From a checkpoint of a small rotation predictor.
Data: 203450 training examples, 10.8 epochs.
Rows from block 10, named by matrix and row number. Rows with one number belong to one channel. Each number is 128 + 32 x the weight over its row's rms, rounded and kept within 0 to 255. All counts start at 0. Numbers have three digits each. After the name is the row's rms in percent of the matrix's.
# convs0: expand pointwise conv (model.blocks.10.convs.0.weight, 320x80x1x1), inputs 0-79
# convs1: depthwise 3x3 conv (model.blocks.10.convs.1.weight, 320x1x3x3, trained with AdamW), a 3x3 kernel
# convs2: project pointwise conv (model.blocks.10.convs.2.weight, 80x320x1x1, transposed), outputs 0-79
convs0.9 086:104137112136151163076122160065191106158174071160097133163144226120147142106069093074123146105138167162125083157130129124130107148119108107106109157082110134160111149090075130114119135168108040172170095110165119114131146105098149122154153151
convs1.9 099:092103141141084166111074146
convs2.9 088:137072123096097136073218092138139145100168169134140093151150136135119109154118091081087135061116137129189096136131122112126092113149134144155155120090109118146144109133055108162141144103144127050190143134124178092093123109094067148195117125
convs0.10 098:116129117117066144144102115123159073098108117147153079091079152175130123151138110110140111120109082121133181105168128187114097094102107092172154108189133154050110078111087123107108100177126159145150105181117069098162126158164183173124151074
convs1.10 088:076097144072091120124147147
convs2.10 091:150113103153134102072203123155162163104106167139122188123100184132117136123079151149098146143178124111122128122114139134109092166118128140139097084057084113113116118069069210198141157102108135137191103128056151114135103098142142114149140097
convs0.11 098:134152102208076084094159118139134140118120116123161107152104144104129098110145147135098110158137075176162185149121158127113090124036177097083142096132111130186069115158101093152147096138142151099169105156064082127057105119171138127105141115
convs1.11 093:163178115139178139157161155
convs2.11 099:112067194066158114174210151115116100122119088112137145130143137100144131176067107121133134180120152115082172176121134140149075135138102159177167121158118128072176095086157140158122119119116158172102116147137133169178138137177135132176168081
convs0.12 097:084109127112160165097183131070080098134097094108164117145133085163163125144145169131201133119161147131084158188121158078134098142141044143135168147154113165113161155119179136073078150160141090183126130143145156130096164166128113180133136165
convs1.12 096:124170111065116165117088129
convs2.12 094:090163127106125117129080067142135129134166175112206085107130172162120151169127132151146118081141160173129039149130130147094129094089112089167190146120138157132169120137172058119084164107114136136178196140110148145138114128141151119104131060
convs0.13 091:156184113118126112114156063160099090070149091149155183086113139157144156165127158125084166122132101137100097126137111130098126114114131125154081073057130102109100118116104147131073065160100122170058156072164100111176134111103143145193091114
convs1.13 092:119159171165154158152179141
convs2.13 100:164155111134089135115174129142148103143091117170132150097128138132150164076129137133120178111131090060179161123162155124123142089097099125075212138000068122137087138128167133101097100159112149090121089112127116109161126128105086117130133098
convs0.14 101:132155120168190119103127132111175123157175190120141115112163136169131131133141119156157116082152167117193112147160119174092101097161103164168127088180153160140127135128142133046152103103107041116163126153086060136124120178080139169168121139
convs1.14 101:097138111155074131125094183
convs2.14 100:133200101124178177157105158149093083096168109149120174148135137148139137158171136096171122188158111191123214108169099109134139125163115109100132136128113138102129113106180116127076161151141044148093115176102134144110122150071163173133113166
convs0.15 096:113161143120154150082087129108081141065051118084112151107132071179126152142158104139067093159109079156133128120140085128124181178111112157125142156126123154108123125104077167077122111075131107047144137079172119177156133137106066139148127104
convs1.15 090:131082158095105074140135165
convs2.15 081:189132160143172118118150084133090113099128174136162094165164152129145121121094079075103061145131127171139138138110107136116073096135105157169068132209161116148083096132136134188100153163155183182129150111166146152104137121185192129131111113
convs0.16 103:079147112080094177130092086075141134176136102126163095105122158120130147187095122115094068090155091161132125133130076099149123172118127131162066177134074105108146150166140124099150148067201157111112111095161082063145133108120089130149086148
convs1.16 103:180161117130080086105101126
convs2.16 098:110138124120124145179141111165131126128140172145143147071084141134190105132161084137146106091111128123148106145173147128150197109151096066142141153033102165109135092148141138095149071125133095128180042131108132142179072165164107124180141104
convs0.17 092:151098108146176065118158122082103111125131076120090119106149171106168150116151093093132146119098094149221127165128093138136146176112126124109068125143184161096121152132157151118150140140115062158156107089104170089100160180114147127212134077
convs1.17 114:108080102123124112094084079
convs2.17 088:124150157173174135135140121156138149140086150156173159122096143128132124082175158142170097095114147147140141073167156173163108140185140157103106146130149105111117089142131167162159136126174228124151081133147164067177140118185168118176200130
convs0.18 110:130128175066134051148136139073130122155108138121139134118107141142138122186079168139181114111078145205122123096155069130149116105112142157132090166152127036138172074137114138138136158156141125137105075145110192109063119119110074141117160130
convs1.18 096:087093112104112108099068112
convs2.18 100:166102148151120132136077113098172129134156090139090132031188178156111143110138089116160127127179173151182114122140110141135100080159160132118136085087061120082193177129165160084130095134130133105183169114166083156159136128136140137122169127
convs0.19 106:175122155146119109156064070168121112101147123156088138109179088148164172141122143170111225094111128093124132052088068129161137168170140155157120164137095150176106164137138088108114151145083150165178112132120164107150158140101116124103164092
convs1.19 110:113067099107126157121183118
convs2.19 113:132117099146079169158142129150167160214147107167219184137170155101121150043154107111135100111173081125135087165107087108077144174102085132097125142120115173109131121165145097150179090184125104131134120116100164125123149124088151119120136152
convs0.20 105:146127128163204097111082142119088168122133126111133114123168071092136121090160094179135067177102151048120102085124130127114122107161131155083076123140169158146174091091142119081136154161102154138116072122089111164100156152062130149111078156
convs1.20 105:141185114108148149120079172
convs2.20 097:130073105090090150104133109205083096172171149154154096131179125122129156110114119105158122191146136144122161150109117126087139116116049131065116151113161135109097121125188090136164125125179113098109091183105138150167046126129069097130170132
convs0.21 095:184116123172174163087104120146155189110142134091141162092095129079080106061180132116112144063222127174135076109134146153091109130165157069122113073115138129125169117140112124161154163138132161161181122146161150116121130122153134085175134131
convs1.21 092:099098102105117133135189176
convs2.21 099:108179111137084092124055116117125101093218102140071131134130103131150193096125210163131131118082119111179084180114170086119174148126127070130094122121104163087117153154157067123107142091163136137121076098129145127128167120144129160135152138
convs0.22 100:147135141146091057146143093153131161146153093137116184146163079155115133141143136108117127184147118180223157098105144133130110110134127139125246150153091124143118125167084145180135125114127183122114123159151096130113135148113135161085046093
convs1.22 106:102091076100148117147145178
convs2.22 120:124172112094145180056078126128141123126185082131174155196102126117089041157188129135079144117141130128080171161121111113137123158060102164153147145136124084150126109158153146124129130040138148131116082116090105136118137124177096095109142141
convs0.23 082:093162156124198085165179157098122103107150117178106073161165153127137118143087118124158156152121112113122169140185097124159136157123037109107131116123126163134162191183104129160093093101147130125145095124137072089147144204175164116104128084
convs1.23 106:115175142084087128100092159
convs2.23 076:114143148168140086121108120110196086065122102131058119115140073163155137119115096092130175123134112139197141124166138109118106089108176159103200083125135107166147106132151154085112187083144144091170108103140174107113117118084190095151087161
convs0.24 084:118070178113187148090157134078103106133158130126091099159178162070158156109127103148128181116187065131141177098107133088162137107114147157088081194169078135121140129133150135091137149102124117135144100121120128121141111087107135054067089082
convs1.24 104:126131111105136068072096104
convs2.24 077:097166167141154145158171068130111161141158177127078103125102161096126100154160147150196084163072138111078164074151114142099095124170176126085112087149140111127133125168088149158119123112104169153123148083125163133162132238128142141126152159
convs0.25 084:162121104135121156107125093147191192095162188111078114140151112100123140166108179109194150151151128113131154202165183119087133114121064124176189130193151100157114113143177082173139093158147117164118154153136106163110120111121164089116152112
convs1.25 106:088118141091107159104064127
convs2.25 093:093119109135181167115090138137132102167112152107088077147187136111107162139069133144134039160062107100067095084153153109117132093127098103116132119095150134145110152142077181118139127122110126149097176121117107146176093135204098179188106122
convs0.26 106:092108135097107136138160174102158134083159101145128127117130130148087120131117185095157128127128087129127114082105139106115151089145131141139053057139108118024110189212136112140154124147174200146118160155144127114132158156148167146124178186
convs1.26 101:058136118145171113104123094
convs2.26 110:100119107132133115096119129199112107175147138128094160081106228159111119132124145123117094173149050143097132125075134113119095139155168103150167105183099108092088093122081070082108149133076182147135129154152110127149188162165149133130107090
convs0.27 096:144153191122099169087140103097139141142136169132108097132101111175088174149172161141087147123067156123126150124098127174085095165101161088143155154121201109130192164050121067111087150170118149155150113103098154087133135145104095130119173175
convs1.27 092:105111084090099118155163175
convs2.27 102:123160151173143153145161143068115125160123123153138176106136167150112111094204144082172177028156130134159163128095106119139193157129061098131099127148133157139181143134145089135101148121118145181086118104145119131115188146082092129147081169
convs0.28 094:135103116113123171088149141166098204104132128160118176140130173095125121162131138058150074116065146113066152173151117136113137141164093105185112094091095147163112081070125163136105102081137113183120096144161172170137132095062158126162113138
convs1.28 099:163152164167148171157142164
convs2.28 098:137083188159135123126125084154135141133126105136084166225074132163125140121104129154096227098105113118144080161138172167078099116111119149088141166113140123055173119113105177116087122093115135177094061122126101140107127135109123134109149161
convs0.29 110:140134112117179142071139145139088196166158130148157137106125106072161148168142137109123107122129134117132073174163147127062155090162127066091132137143124127129188110153109159169113095088126097168133082098114106075070168103148174157104208096
convs1.29 086:123072107107108090088086121
convs2.29 117:134144103112114162105177106153118084095158152112182071139150183118149164107115136133126115150138104134129141086137081118134145104130111192135159122078129157079214187075148094125176071137084101134068158099106131158092173089100087111167154116
convs0.30 110:117091107131097124108090112119134128092160153096096089120104140067074124106112116143182147108073115087120117148155110144127113128076153132097117114068092213175112134148078105112149125084148061106166140051153094128057119122087165104162095115
convs1.30 082:112114129092121177074102165
convs2.30 121:095161110174212159157106121135128132157127148105139098078153092104138139144117128111092127132128106097156200174141110108136147178146092111109153091186094158112120120154126052174130147187142109130080101117099125133161109095109152116174032079
convs0.31 098:160129116092133117106120144173148110117139081080104142145132139038128082150166080068141167181118161138114060136174124122116120070169149153141133111173116098148121095136123084147091049111139202169081067111129144126128108146163133116105149147
convs1.31 099:127119142123192132072089113
convs2.31 094:110178114140150195105136099114071124128123139160206138144114148110143116065152085106156139146155157183126082135117140070162166170145159089105214118099128105095120139133107161093120098117119153153109166172126102098102133060146186173153095147
convs0.32 103:134119153192162175132107136073116063061194101089143116157166137137112160126090093145152109123137090119157132099171142063161149139143124140088151205103117149130127083151091142118118099097111123101056160135114128088095144131123184110098074173
convs1.32 089:131148155077093094152164164
convs2.32 093:148109124138104102131074107133101061102118138144142168163057179073103091148139111161151147150113127137086154097124107143195134141126161098141140175128185094137123137047122120129064145108180084076133140140068110060110118145173113120105095100
convs0.33 089:139118130171161120112099146154183108057148152164145134117169092086157136117104037166106073135157143125177163109105153129144122125124156129109183146145163075192092163081126125144114114140119118114160187057147175106145127161124125169077175127
convs1.33 109:119072063101145109128145139
convs2.33 074:128076105124124064122130167134120155129136119128121112175088156143073112152171100200190129052146105147102105081096163107059081116109171152134154141162117200091144137112110111104149114166148114052150102134125124184125127130115129168143163173
convs0.34 087:123127176126179156117137122128152197103150121084156118123220053110127130141115110121138112137117117081108110129148167182088134091181090203193161081084175164130118139141143128109128111112112138188172107129137102176133109145103139143157066132
convs1.34 089:087110104097127096109080084
convs2.34 097:167106117084082137174136125064089118064151142108089118086098169105152145093091149120117114089121121104083104134122157144069174140092151134157080157021068174143102117133118175110139063106105116125156151129117117090093123143143116164119092117
convs0.35 112:119104121117156133158165093153143111151128083123099136114150118136173168188083134073090083149142098155138165133095171153097177131156088121128140103101101115061040115152133153147106179157091147145094151125104047119078096176155147120085160167
convs1.35 091:139124108060166100168121114
convs2.35 105:145122083115181140189139154138073115139104129083093095119120126135119118126159099126150087143097162137173109053076127129156154123149116135155181126087121120154139139126187111089135145072139096128130182102080135172203035105135097113157151177
convs0.36 099:155156141158158143123116103112100139060136194128171066151120081140172176111114060089095134157125111141120088133127132077109128156066137099112138133134073186126144138142073141096145142129181125090086135135133084171101120165155137118110102034
convs1.36 101:132158114139143070071096136
convs2.36 097:172048117128153148161166097126134115165139112047091090088184161135142102148145133090107128125140101159159137140122173173058179085158112147121124185185158105082118154088135112105180117106109107063118068120101106122138128112130141140127076129
convs0.37 117:159081136076147114139163126108110121139136137096170073120112138107105116168102082092124119141132121103139153096163160147104112117154044138176109161153175157140136144164206170129106089150134179189121098135164162100080057104193154104176119118
convs1.37 113:133166132112058083138143140
convs2.37 134:159116162166126111101115092150165153121170108150073120101151103078120137131128139113202133101134159088186083139107076108152108121103095118142120075124082126194171057154175202172103167100163102133152125107126146154083158143126089125150182143
convs0.38 089:130133152168084111140071128102150170145200199106125145156095163113194072091140084156151118174135123091139174131122170135122161147100142109101118174127196157122134159148091138144161152148133102150132182137120071161091141140176152204156143125
convs1.38 104:144111188146117179161123159
convs2.38 082:127074128146129070120096096134116159110078106079149106140054133113165149129156134113055164193078113101091091109117151139111053117122120128078161124144109099118106150122120127169161144101149099194113177097118182149150091144135055131090146154
convs0.39 111:066147121126150068129164129135132181129153073093142153128164136099206104158134058127122175190089096099072090123112113094133098136149105114085172142118120100153114125142099171074139123121209160128155104100159123139068149153172138098155117134
convs1.39 102:082151168173084111116131104
convs2.39 104:134140167180113163120117107143136106143127107155105125086117154117102147097150159104148067146140151126108096092118136134123147139224114160112124087155106179110143124125164085060144059179045114132197071144117137165190169129123152099097152121
convs0.40 117:185167099082151136145194123150107143159092159117124175177070080177086104154111196106107109118042170169144160128124107112088125135132110147119115083122154075104095089177108142167114123130111184144176138121096138166093122111128142137171104106
convs1.40 094:153088103162145118067133095
convs2.40 116:156177118110126132133115180138107122147177116140109069177124163131151114162196141122079098153134140182142163106139084144141116138188138115170205148147115155220146158159110086132186155165120069114123101165087125177149099136140119079105119143
convs0.41 092:166175118129106096175139066126136134190123102128120102100102117134173151146115098146048147144108203085117115108110111146155135107127153143110197132129143172101171098112091065144079184124162148118137111167086159142142100159079098095178155078
convs1.41 100:183165100135138080147161121
convs2.41 091:120125157144080105126079149118131131122124172106098128095139100153130093179099072096144122142127151113096090117169091087096035118124132181127087146110119152146107133193110218146110173075095151177113124148152156121186125131045132132101119118
convs0.42 093:154208128120148164143157175104113077087159159153183113178088137135102085187091068135082199167167120130178142134092115104143150102127133135078094067141106128118160133161167084151122122093089098131133103115127140150112168175154157089133103128
convs1.42 094:093145136078139167091143172
convs2.42 086:097198164089146123059091111084086094136118123071143158111064091178128137131136108152139211167109120087181103139127143116150105098095155194130126109122127140188163089118120149089158137140114133170125146106168167142149140118116197103082108133
convs0.43 088:108160127121075121137156121042098082125186182202160127111116236133123157155097125153138129115160125110153190080113113134142138107103134119109120088127134124154118095123154103109123110196126110106116160122119060105084154098116061125166122107
convs1.43 099:162131095136079110077138166
convs2.43 081:130086174178184084103147177114084103182126153160162064121162157113139126110129052158106117118071146123087083133081134144137146154148110112121063118143154159158145088091121141116145163129142151138152078134125135158115138163171168058091151069
convs0.44 094:103150090052143141111135102097057135167140139105173192125121111114153095109091074106168123100086122119162091146138145087154111097149128128168124177161105092161127155126103115146218121159066139167137098096139150060156121122133142080141071117
convs1.44 106:177195172143128139131120135
convs2.44 118:100145100099161075165159090153145178181106177105123117152088105142125154117142129186122113107111073174177084136112146149117084163137114104123180138150200089105098092134110036137137127112163141083121117124132107111195093140153153172141152183
convs0.45 067:150158103116139157152120140126166088152018163145119133127116161145115147142097109185165141121066120140155109100136132112107156144152163173167158091083144070148155132176162146133090194175136123095086148120130154082226142139135107124146161121
convs1.45 113:139137111116134129046136085
convs2.45 059:108151118177098135104100140140118093157138165166190105098132102208171131110136193105140154135118097140104091121130108143147077132126098070120102085075094082133177166154123062048145129132104139113118171127159126128155197102072127152147099122
convs0.46 115:108112140099176165149125098188146098164147101155164181129136152136161133190104173118109121109099143125137135143110126139117112146184154175149162132159202162107079159148155122169124195151080171146133121083147152129178050121137060162169131152
convs1.46 096:110111135108096194129179113
convs2.46 125:159115114116112144177159153103165147120169088152144140053105160123091092103146186155160126111131099176124140167167089158110137186169170174135104185194221133070116121112140126151169105147101113128135128122094142090087126122166110103142162168
convs0.47 085:149140087113089112160079098170178207120124168112148146090097153160118076112076115124116172132103168139086097125115100144098100123131105108172172180182124074144148167129165134142222155094128092104156137118117172117170117102131126091096142082
convs1.47 098:114092138172093087105081122
convs2.47 088:090102144118150102121080107148186111116125187118151148100142231137150131100119158084159124130115138179179164102143079174144082086166170101109126054168127093137082073122163113126107152128175124175116121133151183124120146129108094137166098101
convs0.48 121:161137167132161169119126095145147119098183120124178101143135175116162145151130073071105153073139055147183075136117103179116138166157117153098183189117140086119119119164134127077119083158128144110088138192112116067133134100170140097141082107
convs1.48 099:104099095159138185104109091
convs2.48 125:142148134161137143101153154163110137061058143151148133158146137155082119134142063143129087104110142147163072096105108128169137099149106137156116186078115118104140146187135124062100113132105051177058160095086144077102164139154141148097086141
convs0.49 089:065101185111117090061118137067103125123196115127101123109145113113132110101152097165130139089146108131138111118045073143135129137177115083164117136078116084096098220118175105149106166163139141103150135108128134126196130157146182160114115132
convs1.49 103:113091108104102110159171181
convs2.49 093:177097134160123131046110143124134140134118091169141102150125123185126150119144072139199092056126069148116120128082111087106128110188096128133136147176198140189154115124140117161090111173154153152132116114065158128148153162107136181175150116
convs0.50 115:104163151112124167113083126106131143146152118124118113089114091108162067101138071106188162132148139090165145114106059076101073121080178143189110149168174153157154122205171176123114073158146124092111144110137113130086136146090160152122112081
convs1.50 116:181193153136150150142139142
convs2.50 108:195124121111158078183142143111093126104121157085120133083085156094142171090133063166112166125092127158068045118164182134114117122121137174102104140134100117099135150087073206107157082145101155132106122110114112153158071145113163128092136148
convs0.51 100:134116125149111107093122163070122098144151093119110130166067155135085072104146126115125116124142179049075147139100161143128103148091113149155137110125128121097153202169058163079129104112126147160144129163113061110106083156184108149135081197
convs1.51 102:143123099190120082144095100
convs2.51 090:105085153078117197111104130120140164107091106056152158172098113125097123117140129132116078100124136125169082154123113093098135109125182059153125170149155121110187094109085125076188161158165139167176115137086144206121136176118114137106111162
convs0.52 079:133107078071215187161080141132132170186109114081196149127144099160128200120152100109100159133154155162137112138088150155134123109095100130111112131169128121094181163113086116180122124203187150104114124156130180094140158152125124135122127125
convs1.52 090:151179166151155145156172145
convs2.52 102:096151187149118087146146094134175088142100118127086141147079124110099109170146108182125148129148093106125139154102150181205114082125139115132077097200114089132094174104149141173108084138149115164075092051142114090166112138146161127161174103
convs0.53 108:100145129091080186082064157076113096114167082144074188089128071166091124142099172165139137097110145142097162136112107144135106173164088117159090186123148100137090126106149123139120110076109123115128056149089126096122119145120115183093083089
convs1.53 112:156163084131110137080108174
convs2.53 103:121122128083140164164139073155111184131128144070131137075159131135147153091169116116225138109131087068173113160126112170105190143140144178142134140088166154147144111129144128100150069123110070145194076140094091096134116101117129185141138150
convs0.54 072:130154084146156143132160108108185157157124088182122099129120137128088104136103126149200157140157114149144093116146118125127132114211067154137177109165198124152062088138140071085176142105113178134110178121106108169089142107126153148061160147
convs1.54 124:129046083121116130135141126
convs2.54 065:161123087072124142122087116107102134143055130145066115114168117141120173147137143134149160144165068098084164162159178128171086062154110131133110113078152171155087118141097181088096076120145097118137146108140080138106076123179079085092138145
convs0.55 085:128114147099247103162122081147110148132147127140112163163098119118143088112123147154138085103094107094138120155131096110192129136104089069121096185137155124151109127163112214087170160138132088173104152141113123087101105104086094126184110171
convs1.55 085:167168105124121149187135167
convs2.55 086:120076159113086157151123139175117102064113099127139090126141077096188133114131157171145153104107153132134142090093165178084118221103113108115139079121212133143153088099109073178141170104155126158126152108128075144147092160114095138127098162
convs0.56 092:115047126153128132115079132151134184113079171117124194162137106107165104124142092102120163173099106101145098172114112068126162121107107081045078133141152096128143111100106162140150147135122207136140143097134103144141134193090180095149083127
convs1.56 094:087083090099110129097090104
convs2.56 108:107142115135109163130144166136103106206095114106123118138206088121151092082126148083124047111105142132123147129070113107110135182104157107149107111222095188113121134134114151079109185104116174104124085164122144178160118092079136156143135140
convs0.57 118:164090135106166128159195145122095122151100128148102131108077119138155154191105155054146081118105165151176160168139121139170098084158088154066175119107082118091112074143177165118100156126123138121094131116128158067092145193153125076125113125
convs1.57 099:153157075143115093078100126
convs2.57 110:095130128129142121123089151143095119100161190118159062135069191090135133130129099057108082145125133163162147088163135164154104110155077108074153111153088136142080158116121183133130182157130098149144108167122198111160075128113094078096124173
convs0.58 107:075138125106092147095169112082093095158231148117123097162122110132103077154125166083202152145095113150168148100086069116157102156143112140123126121100112078127097182168148120110134165129161156118172119086127181101134124143133160110165099191
convs1.58 093:100087104129181174130108099
convs2.58 111:156124113108166193111113165105172135139047158113099133142176127067109136207102159121108188148145167079082175158139141094131158153132168154141132193135174092119157129122130118140135087140141196143150136117141087087166160131175114136133106076
convs0.59 117:112106158125141124142134147103123171082127136077154136132141108107129172142147141112127163055127122111127181141034154135149138181168090188164089096085131116140116178119154127134099155137124233153180125139124146135191123123119112142089054144
convs1.59 100:145178176105089100126165132
convs2.59 119:136173149108079159132165102152093111136129161195111114085123194159185103193142146131134134137054142109169164134112108111165091135123137112174106172025098103128113124154119130112114121157102145166159070151144111159133157151135130069149107075
convs0.60 080:182134148087111079126084079145152153137170137087142143137077103129122184142211137146114116133109157135152105119142149147116081109141161121108149121111103146126083152171063155130128142118098125137133119172115095017061097101167109103146063098
convs1.60 095:067097098139117094160164127
convs2.60 089:077095139104173098085144104119115146119099137156118125138135149170103071095142125136170171123120100151136110110184136154125100060124050132103131117195100102146119096133138120061074112176089198157141167131087070126109101143148133089131132199
convs0.61 100:171131093172194167112107133141114121122180099106151184181114114122118114185174153222120109169133098092092076105132073079141154143099114156139121091114167155154165161140133124103118166113152128134149122136165149119107067157102118084116179187
convs1.61 100:086109144128160140098068093
convs2.61 090:086137127086123138143119086134141139213144165125143109154138089094126139124147120071139067125103100170157139105137095148104117131087125127091124142112161160110052155124146105133086149115131183065156045154073085132075149153122088206129113103
convs0.62 101:106113061104124105113134174129139142136173118159162145108179156096120116076101147067110069133192114136098121169158079115163078135106184153142156125144101173151166176091123082117091150136150057155154127150136186136164149076086166126156145134
convs1.62 102:065150134145075157129148106
convs2.62 100:088140109102078059109057069084135091141129185122149107093129192137180152138187127135098163165171157161067118108128146119073140119146102133140082119127128172209098114148131089108090122101167105131139153125152152134173100160137132110089139138
convs0.63 102:172183095133121112096109118176125104079067186108124205145141100149097098125101088121123196155147185174105149111139106067163129154128156181157131092166151077141116130124106102063082154151141128109129129145148139162131089134119133139173059110
convs1.63 093:103141140082150191107154151
convs2.63 103:180119136073064127138084153114137128149130150088134195138134116138160119122148130113141107118207184168118114150148159092107093202106118099095084058136098080150142093171106145133118138135156142185153170119143160126138201077097146165092136110
convs0.64 114:048147129159100085114106113125137106108096034116158052111120092125076168136137181157137152139086088105129141110102165081095140082126156131080127169150136123134159104166099136129104080116130159096151122156150141072128142119169160133091045121
convs1.64 105:127139141082173140162083090
convs2.64 136:059139115219103169099117136067121111151128174119120139089184184144150144157146187118079080147164136160127139133110095089181127075137113131131186160112124128105129077113162089115201102148090111126096178149150121157138087135107133099137154125
convs0.65 101:183134148151079147139173135126079127132148104195119106114086115147163151095112125172123108148165133174075097085155104102115108142095114203123099164109134110114115203183107115158099073124124151083166103163100116078158170134078118191096142131
convs1.65 092:084134143069150164089135143
convs2.65 109:165101119133138143094123087106182151171079165132148118103132056181103138111176145116079164103090104213144111107182121063127110091126188122085113119122119077126146109109128113168163065151142059124129115115138122162087155113101117172140102100
convs0.66 110:158147114108189099130086054198128136149124117113092116075095166140105105077124150087129144088150138135103092145153046159122122141127131103108117122054128170101107159104151123127081156088133073083061102145129116121117106122188167099093158157
convs1.66 092:168120120180184113120157153
convs2.66 096:144077075137141081129121159202090149082134101162090151122124149152163085198109105106109176118120160134071133083141113162182088093161128153114117079068146159102130142121182189131115072158103132089113137175144147151119118102119146150156161085
convs0.67 099:098164190091156080166107173131125161081107063160132127151089034148124117133161176146136152115170134108126111156127169100143139118118144085097081097122153197135105124067132159133075127132096176166167187143138149115113168095126102115095105110
convs1.67 106:126137116138121184114058102
convs2.67 089:100200097093143145078074122092136070119139153140144108155136115113096134118137124177108136093094159123114123113062130160137111166130179104072106121186101170177110112134127127128072171212117206145186135147152122146084130168125122137127137079
convs0.68 117:111126084075133135156102087126088111165148139155152101083143160166105152113127120168067170174087126111147189077131161104134160104154113171123101092125128193099180120115163185142135110155102058129111158127170130104087097142148181069172128090
convs1.68 112:156162142083090079159133142
convs2.68 116:116112160091136220095175158099153171122136115200122118134166113154139133133106126087147077144146123128105121158106120132173128167123131139153050117107145093154170138104209178099077143066121150113165133202084104143104100157117130139147136085
convs0.69 100:119141106137117109138105043111209133119141102161087124094121091087185129125188093140112114147166162116095111145166104115199101097112142109112104198163143148148123148108069161132195119159148104097107114128113119108157062146087096120066122145
convs1.69 116:120147106125121156143089053
convs2.69 083:118125129079136113133131134132147136101120200059090134138091129102174209046149093111115129135135101088138146142131125108106169105112134093189090094112124192101126101151147081131072146123089104065165087152111108181115180123129072119132141156
convs0.70 119:062117141137151175152104106064089177115075141041116092062163133138078123087158092164144098144094096108107066138138155131113156189144124144156153122103094098097108151102151124139144131119094100137099132076148175116134135111146125111071067155
convs1.70 104:149079151128090175093128159
convs2.70 130:149110143112210186143121153172123133107117077164216169168108037101141130146107125143072122149082092135056157143117115147170122063149093137155150112167124138122117160132164122117135158125127095143095103102128127081103107125136076136162081125
convs0.71 113:109143040148129163200123126172155074088116144126140164134153077137106132135122188112153112189095130095094116096140161107102163093151167181111104149161167112100149064146139147093175175176138127153142147146181135123086131149188121108126160089
convs1.71 107:124076167142100083160156139
convs2.71 116:108132118138134195135120079104112127176178104133200141103132111141150111127135133085121117162106115158171147104121079123122164164104185135116113091049114105178170161077121161132061128093105083118183106186086127136103124089116169189096139106
convs0.72 103:130168115107140151111130095172163095151162194111141077143044126137162162176160206156153143104126160111108140126148141201110172150113120116116127163119205116107152167146115090129169136115098095131146133119097057094146063150163096151122099137
convs1.72 091:102094143075146153080144156
convs2.72 102:076123181108169175171127113118154093105127188094125101141113111127076104086169159106112103092116151095144099076174099133135137087108080090145138133182134137174108149162116133099169132102087071147103119173065092154103090164119100102122127207
convs0.73 094:127153111198125109106174160157117147146136129152054090158130165116175159169076101128100070124068139120100090168074108142155184115107113085082168122153126094110082071110157104106102146143081174182133104096099133145086089123116157113150152130
convs1.73 109:100141140103107070122086084
convs2.73 084:140114110125073114135133121121154119079135094159129181144133175078114133073096158144144148096087114099110193102123170100086182124114128158140188084078142147157121142171157170196105146105149059149162083082119138187090118179134152136159112146
convs0.74 094:160119139084096160156080146154234099057188143174143146116084148114147148105111106126131134155128122112184155130083137121128109139124103144168126137143148135173112141128162101119151135167100205101117124124157083074092150124130104198141095199
convs1.74 101:077065151126120136099162127
convs2.74 097:128119166180114137168114116189152136124172094134119147042120132105077159080126182127084122083156062151168097128116130140088136110146127146115078145117127141095132083062108098110161086187095133141108101164141089080087090158102099103139076130
convs0.75 099:139085096156189143125155116102111140136157100143160180149150174136141130162092169065213118185140137166146067175119119138155122105124106155126170092130167086156161119118140088133156183101135091115132148160142110071113160145160194111122198109
convs1.75 099:164139069092165147119096142
convs2.75 117:095112156163150082164107221116105105103123103078097116163128162112111114102153206105152112084153117143108137112173129121133073123139088179092125130109129134159108129137132059157117181188102145159131114178157100115183111150078152100077084151
convs0.76 090:120170104159117084137125155157176070131113123083161070122088183177114161114087147091145119138185138141159110146181095112081101179153136136191117118123135118120130205108195095089113152111123117148118106179179112068116173116122174144109118143
convs1.76 118:134109086152129079110143069
convs2.76 082:086110104135163100161137097181066123118073085132095162105154143176061066143159150113146088154139143085062149139181119097127099144107157092122117126163160138109062111091111131157165154166131098114074080087107122128173128075135131141106141081
convs0.77 102:138135078111158142092140104128135150103120160123088130044215094170128084071119161135082155123119138139113171090097093093109138119122103174077119126148141108128131165100139133136114175155064077150083143115154190101128183137169158183142167132
convs1.77 103:103070074119161105135146112
convs2.77 088:145193081109142124106144120160125130158105181206149075133065131115098115118158117089087106120169116133102138145143135133100122176089136103148167135172113126222123123158064078160185109158122083148151086112119113112135124121076163155166176151
convs0.78 105:165104116119107168186080093131136155115186145178114175196149121145131070204110083110136178164129108110133096112098087092133090151196087157108138106129154164140122110131107103138135100114106066114119062113092139063148114149154099132096098137
convs1.78 110:151155126115148196107100167
convs2.78 093:163087158081108153169159110109184093113125126073193166131147171128145117081117160132090089173149099097147157094083155098153175123126110113098129159105127064069105079092100139102154162119100173175139147103127150145040143134153164100119133113
convs0.79 103:200122143110142135122125076112164128121126123210131133075101087125146148150118166152136170159173177124146122200125136145127115109106142183088152107107155136137118064085167151116130168169113111139129087141083096136123161139180071071130203167
convs1.79 109:133151129138216135128150111
convs2.79 100:180123139130080093134111128172094115124116109076131106165052080160132119140168131052115156155087157124131099076113122148121166089191144150111123139084140085140160144102197093065126131149130149129165099112139133140102164144068158194145119079
convs0.80 109:125180137094154194154108092225160099121146076112173124121099095095081058144138145087148101157125123181088099130197159112126114132112146132142128103130117130090099097165125114179119139128129200164139116146147075190110108161140103103148102106
convs1.80 086:156158150165157170113102082
convs2.80 105:157196170198090158120162134109122113123163115152119173124174084136152149153093158147216121148139129109206118120153124125136140190082176134104126104092076071154121072147121176135116182122099174140112157118140142173116111118093137137090149145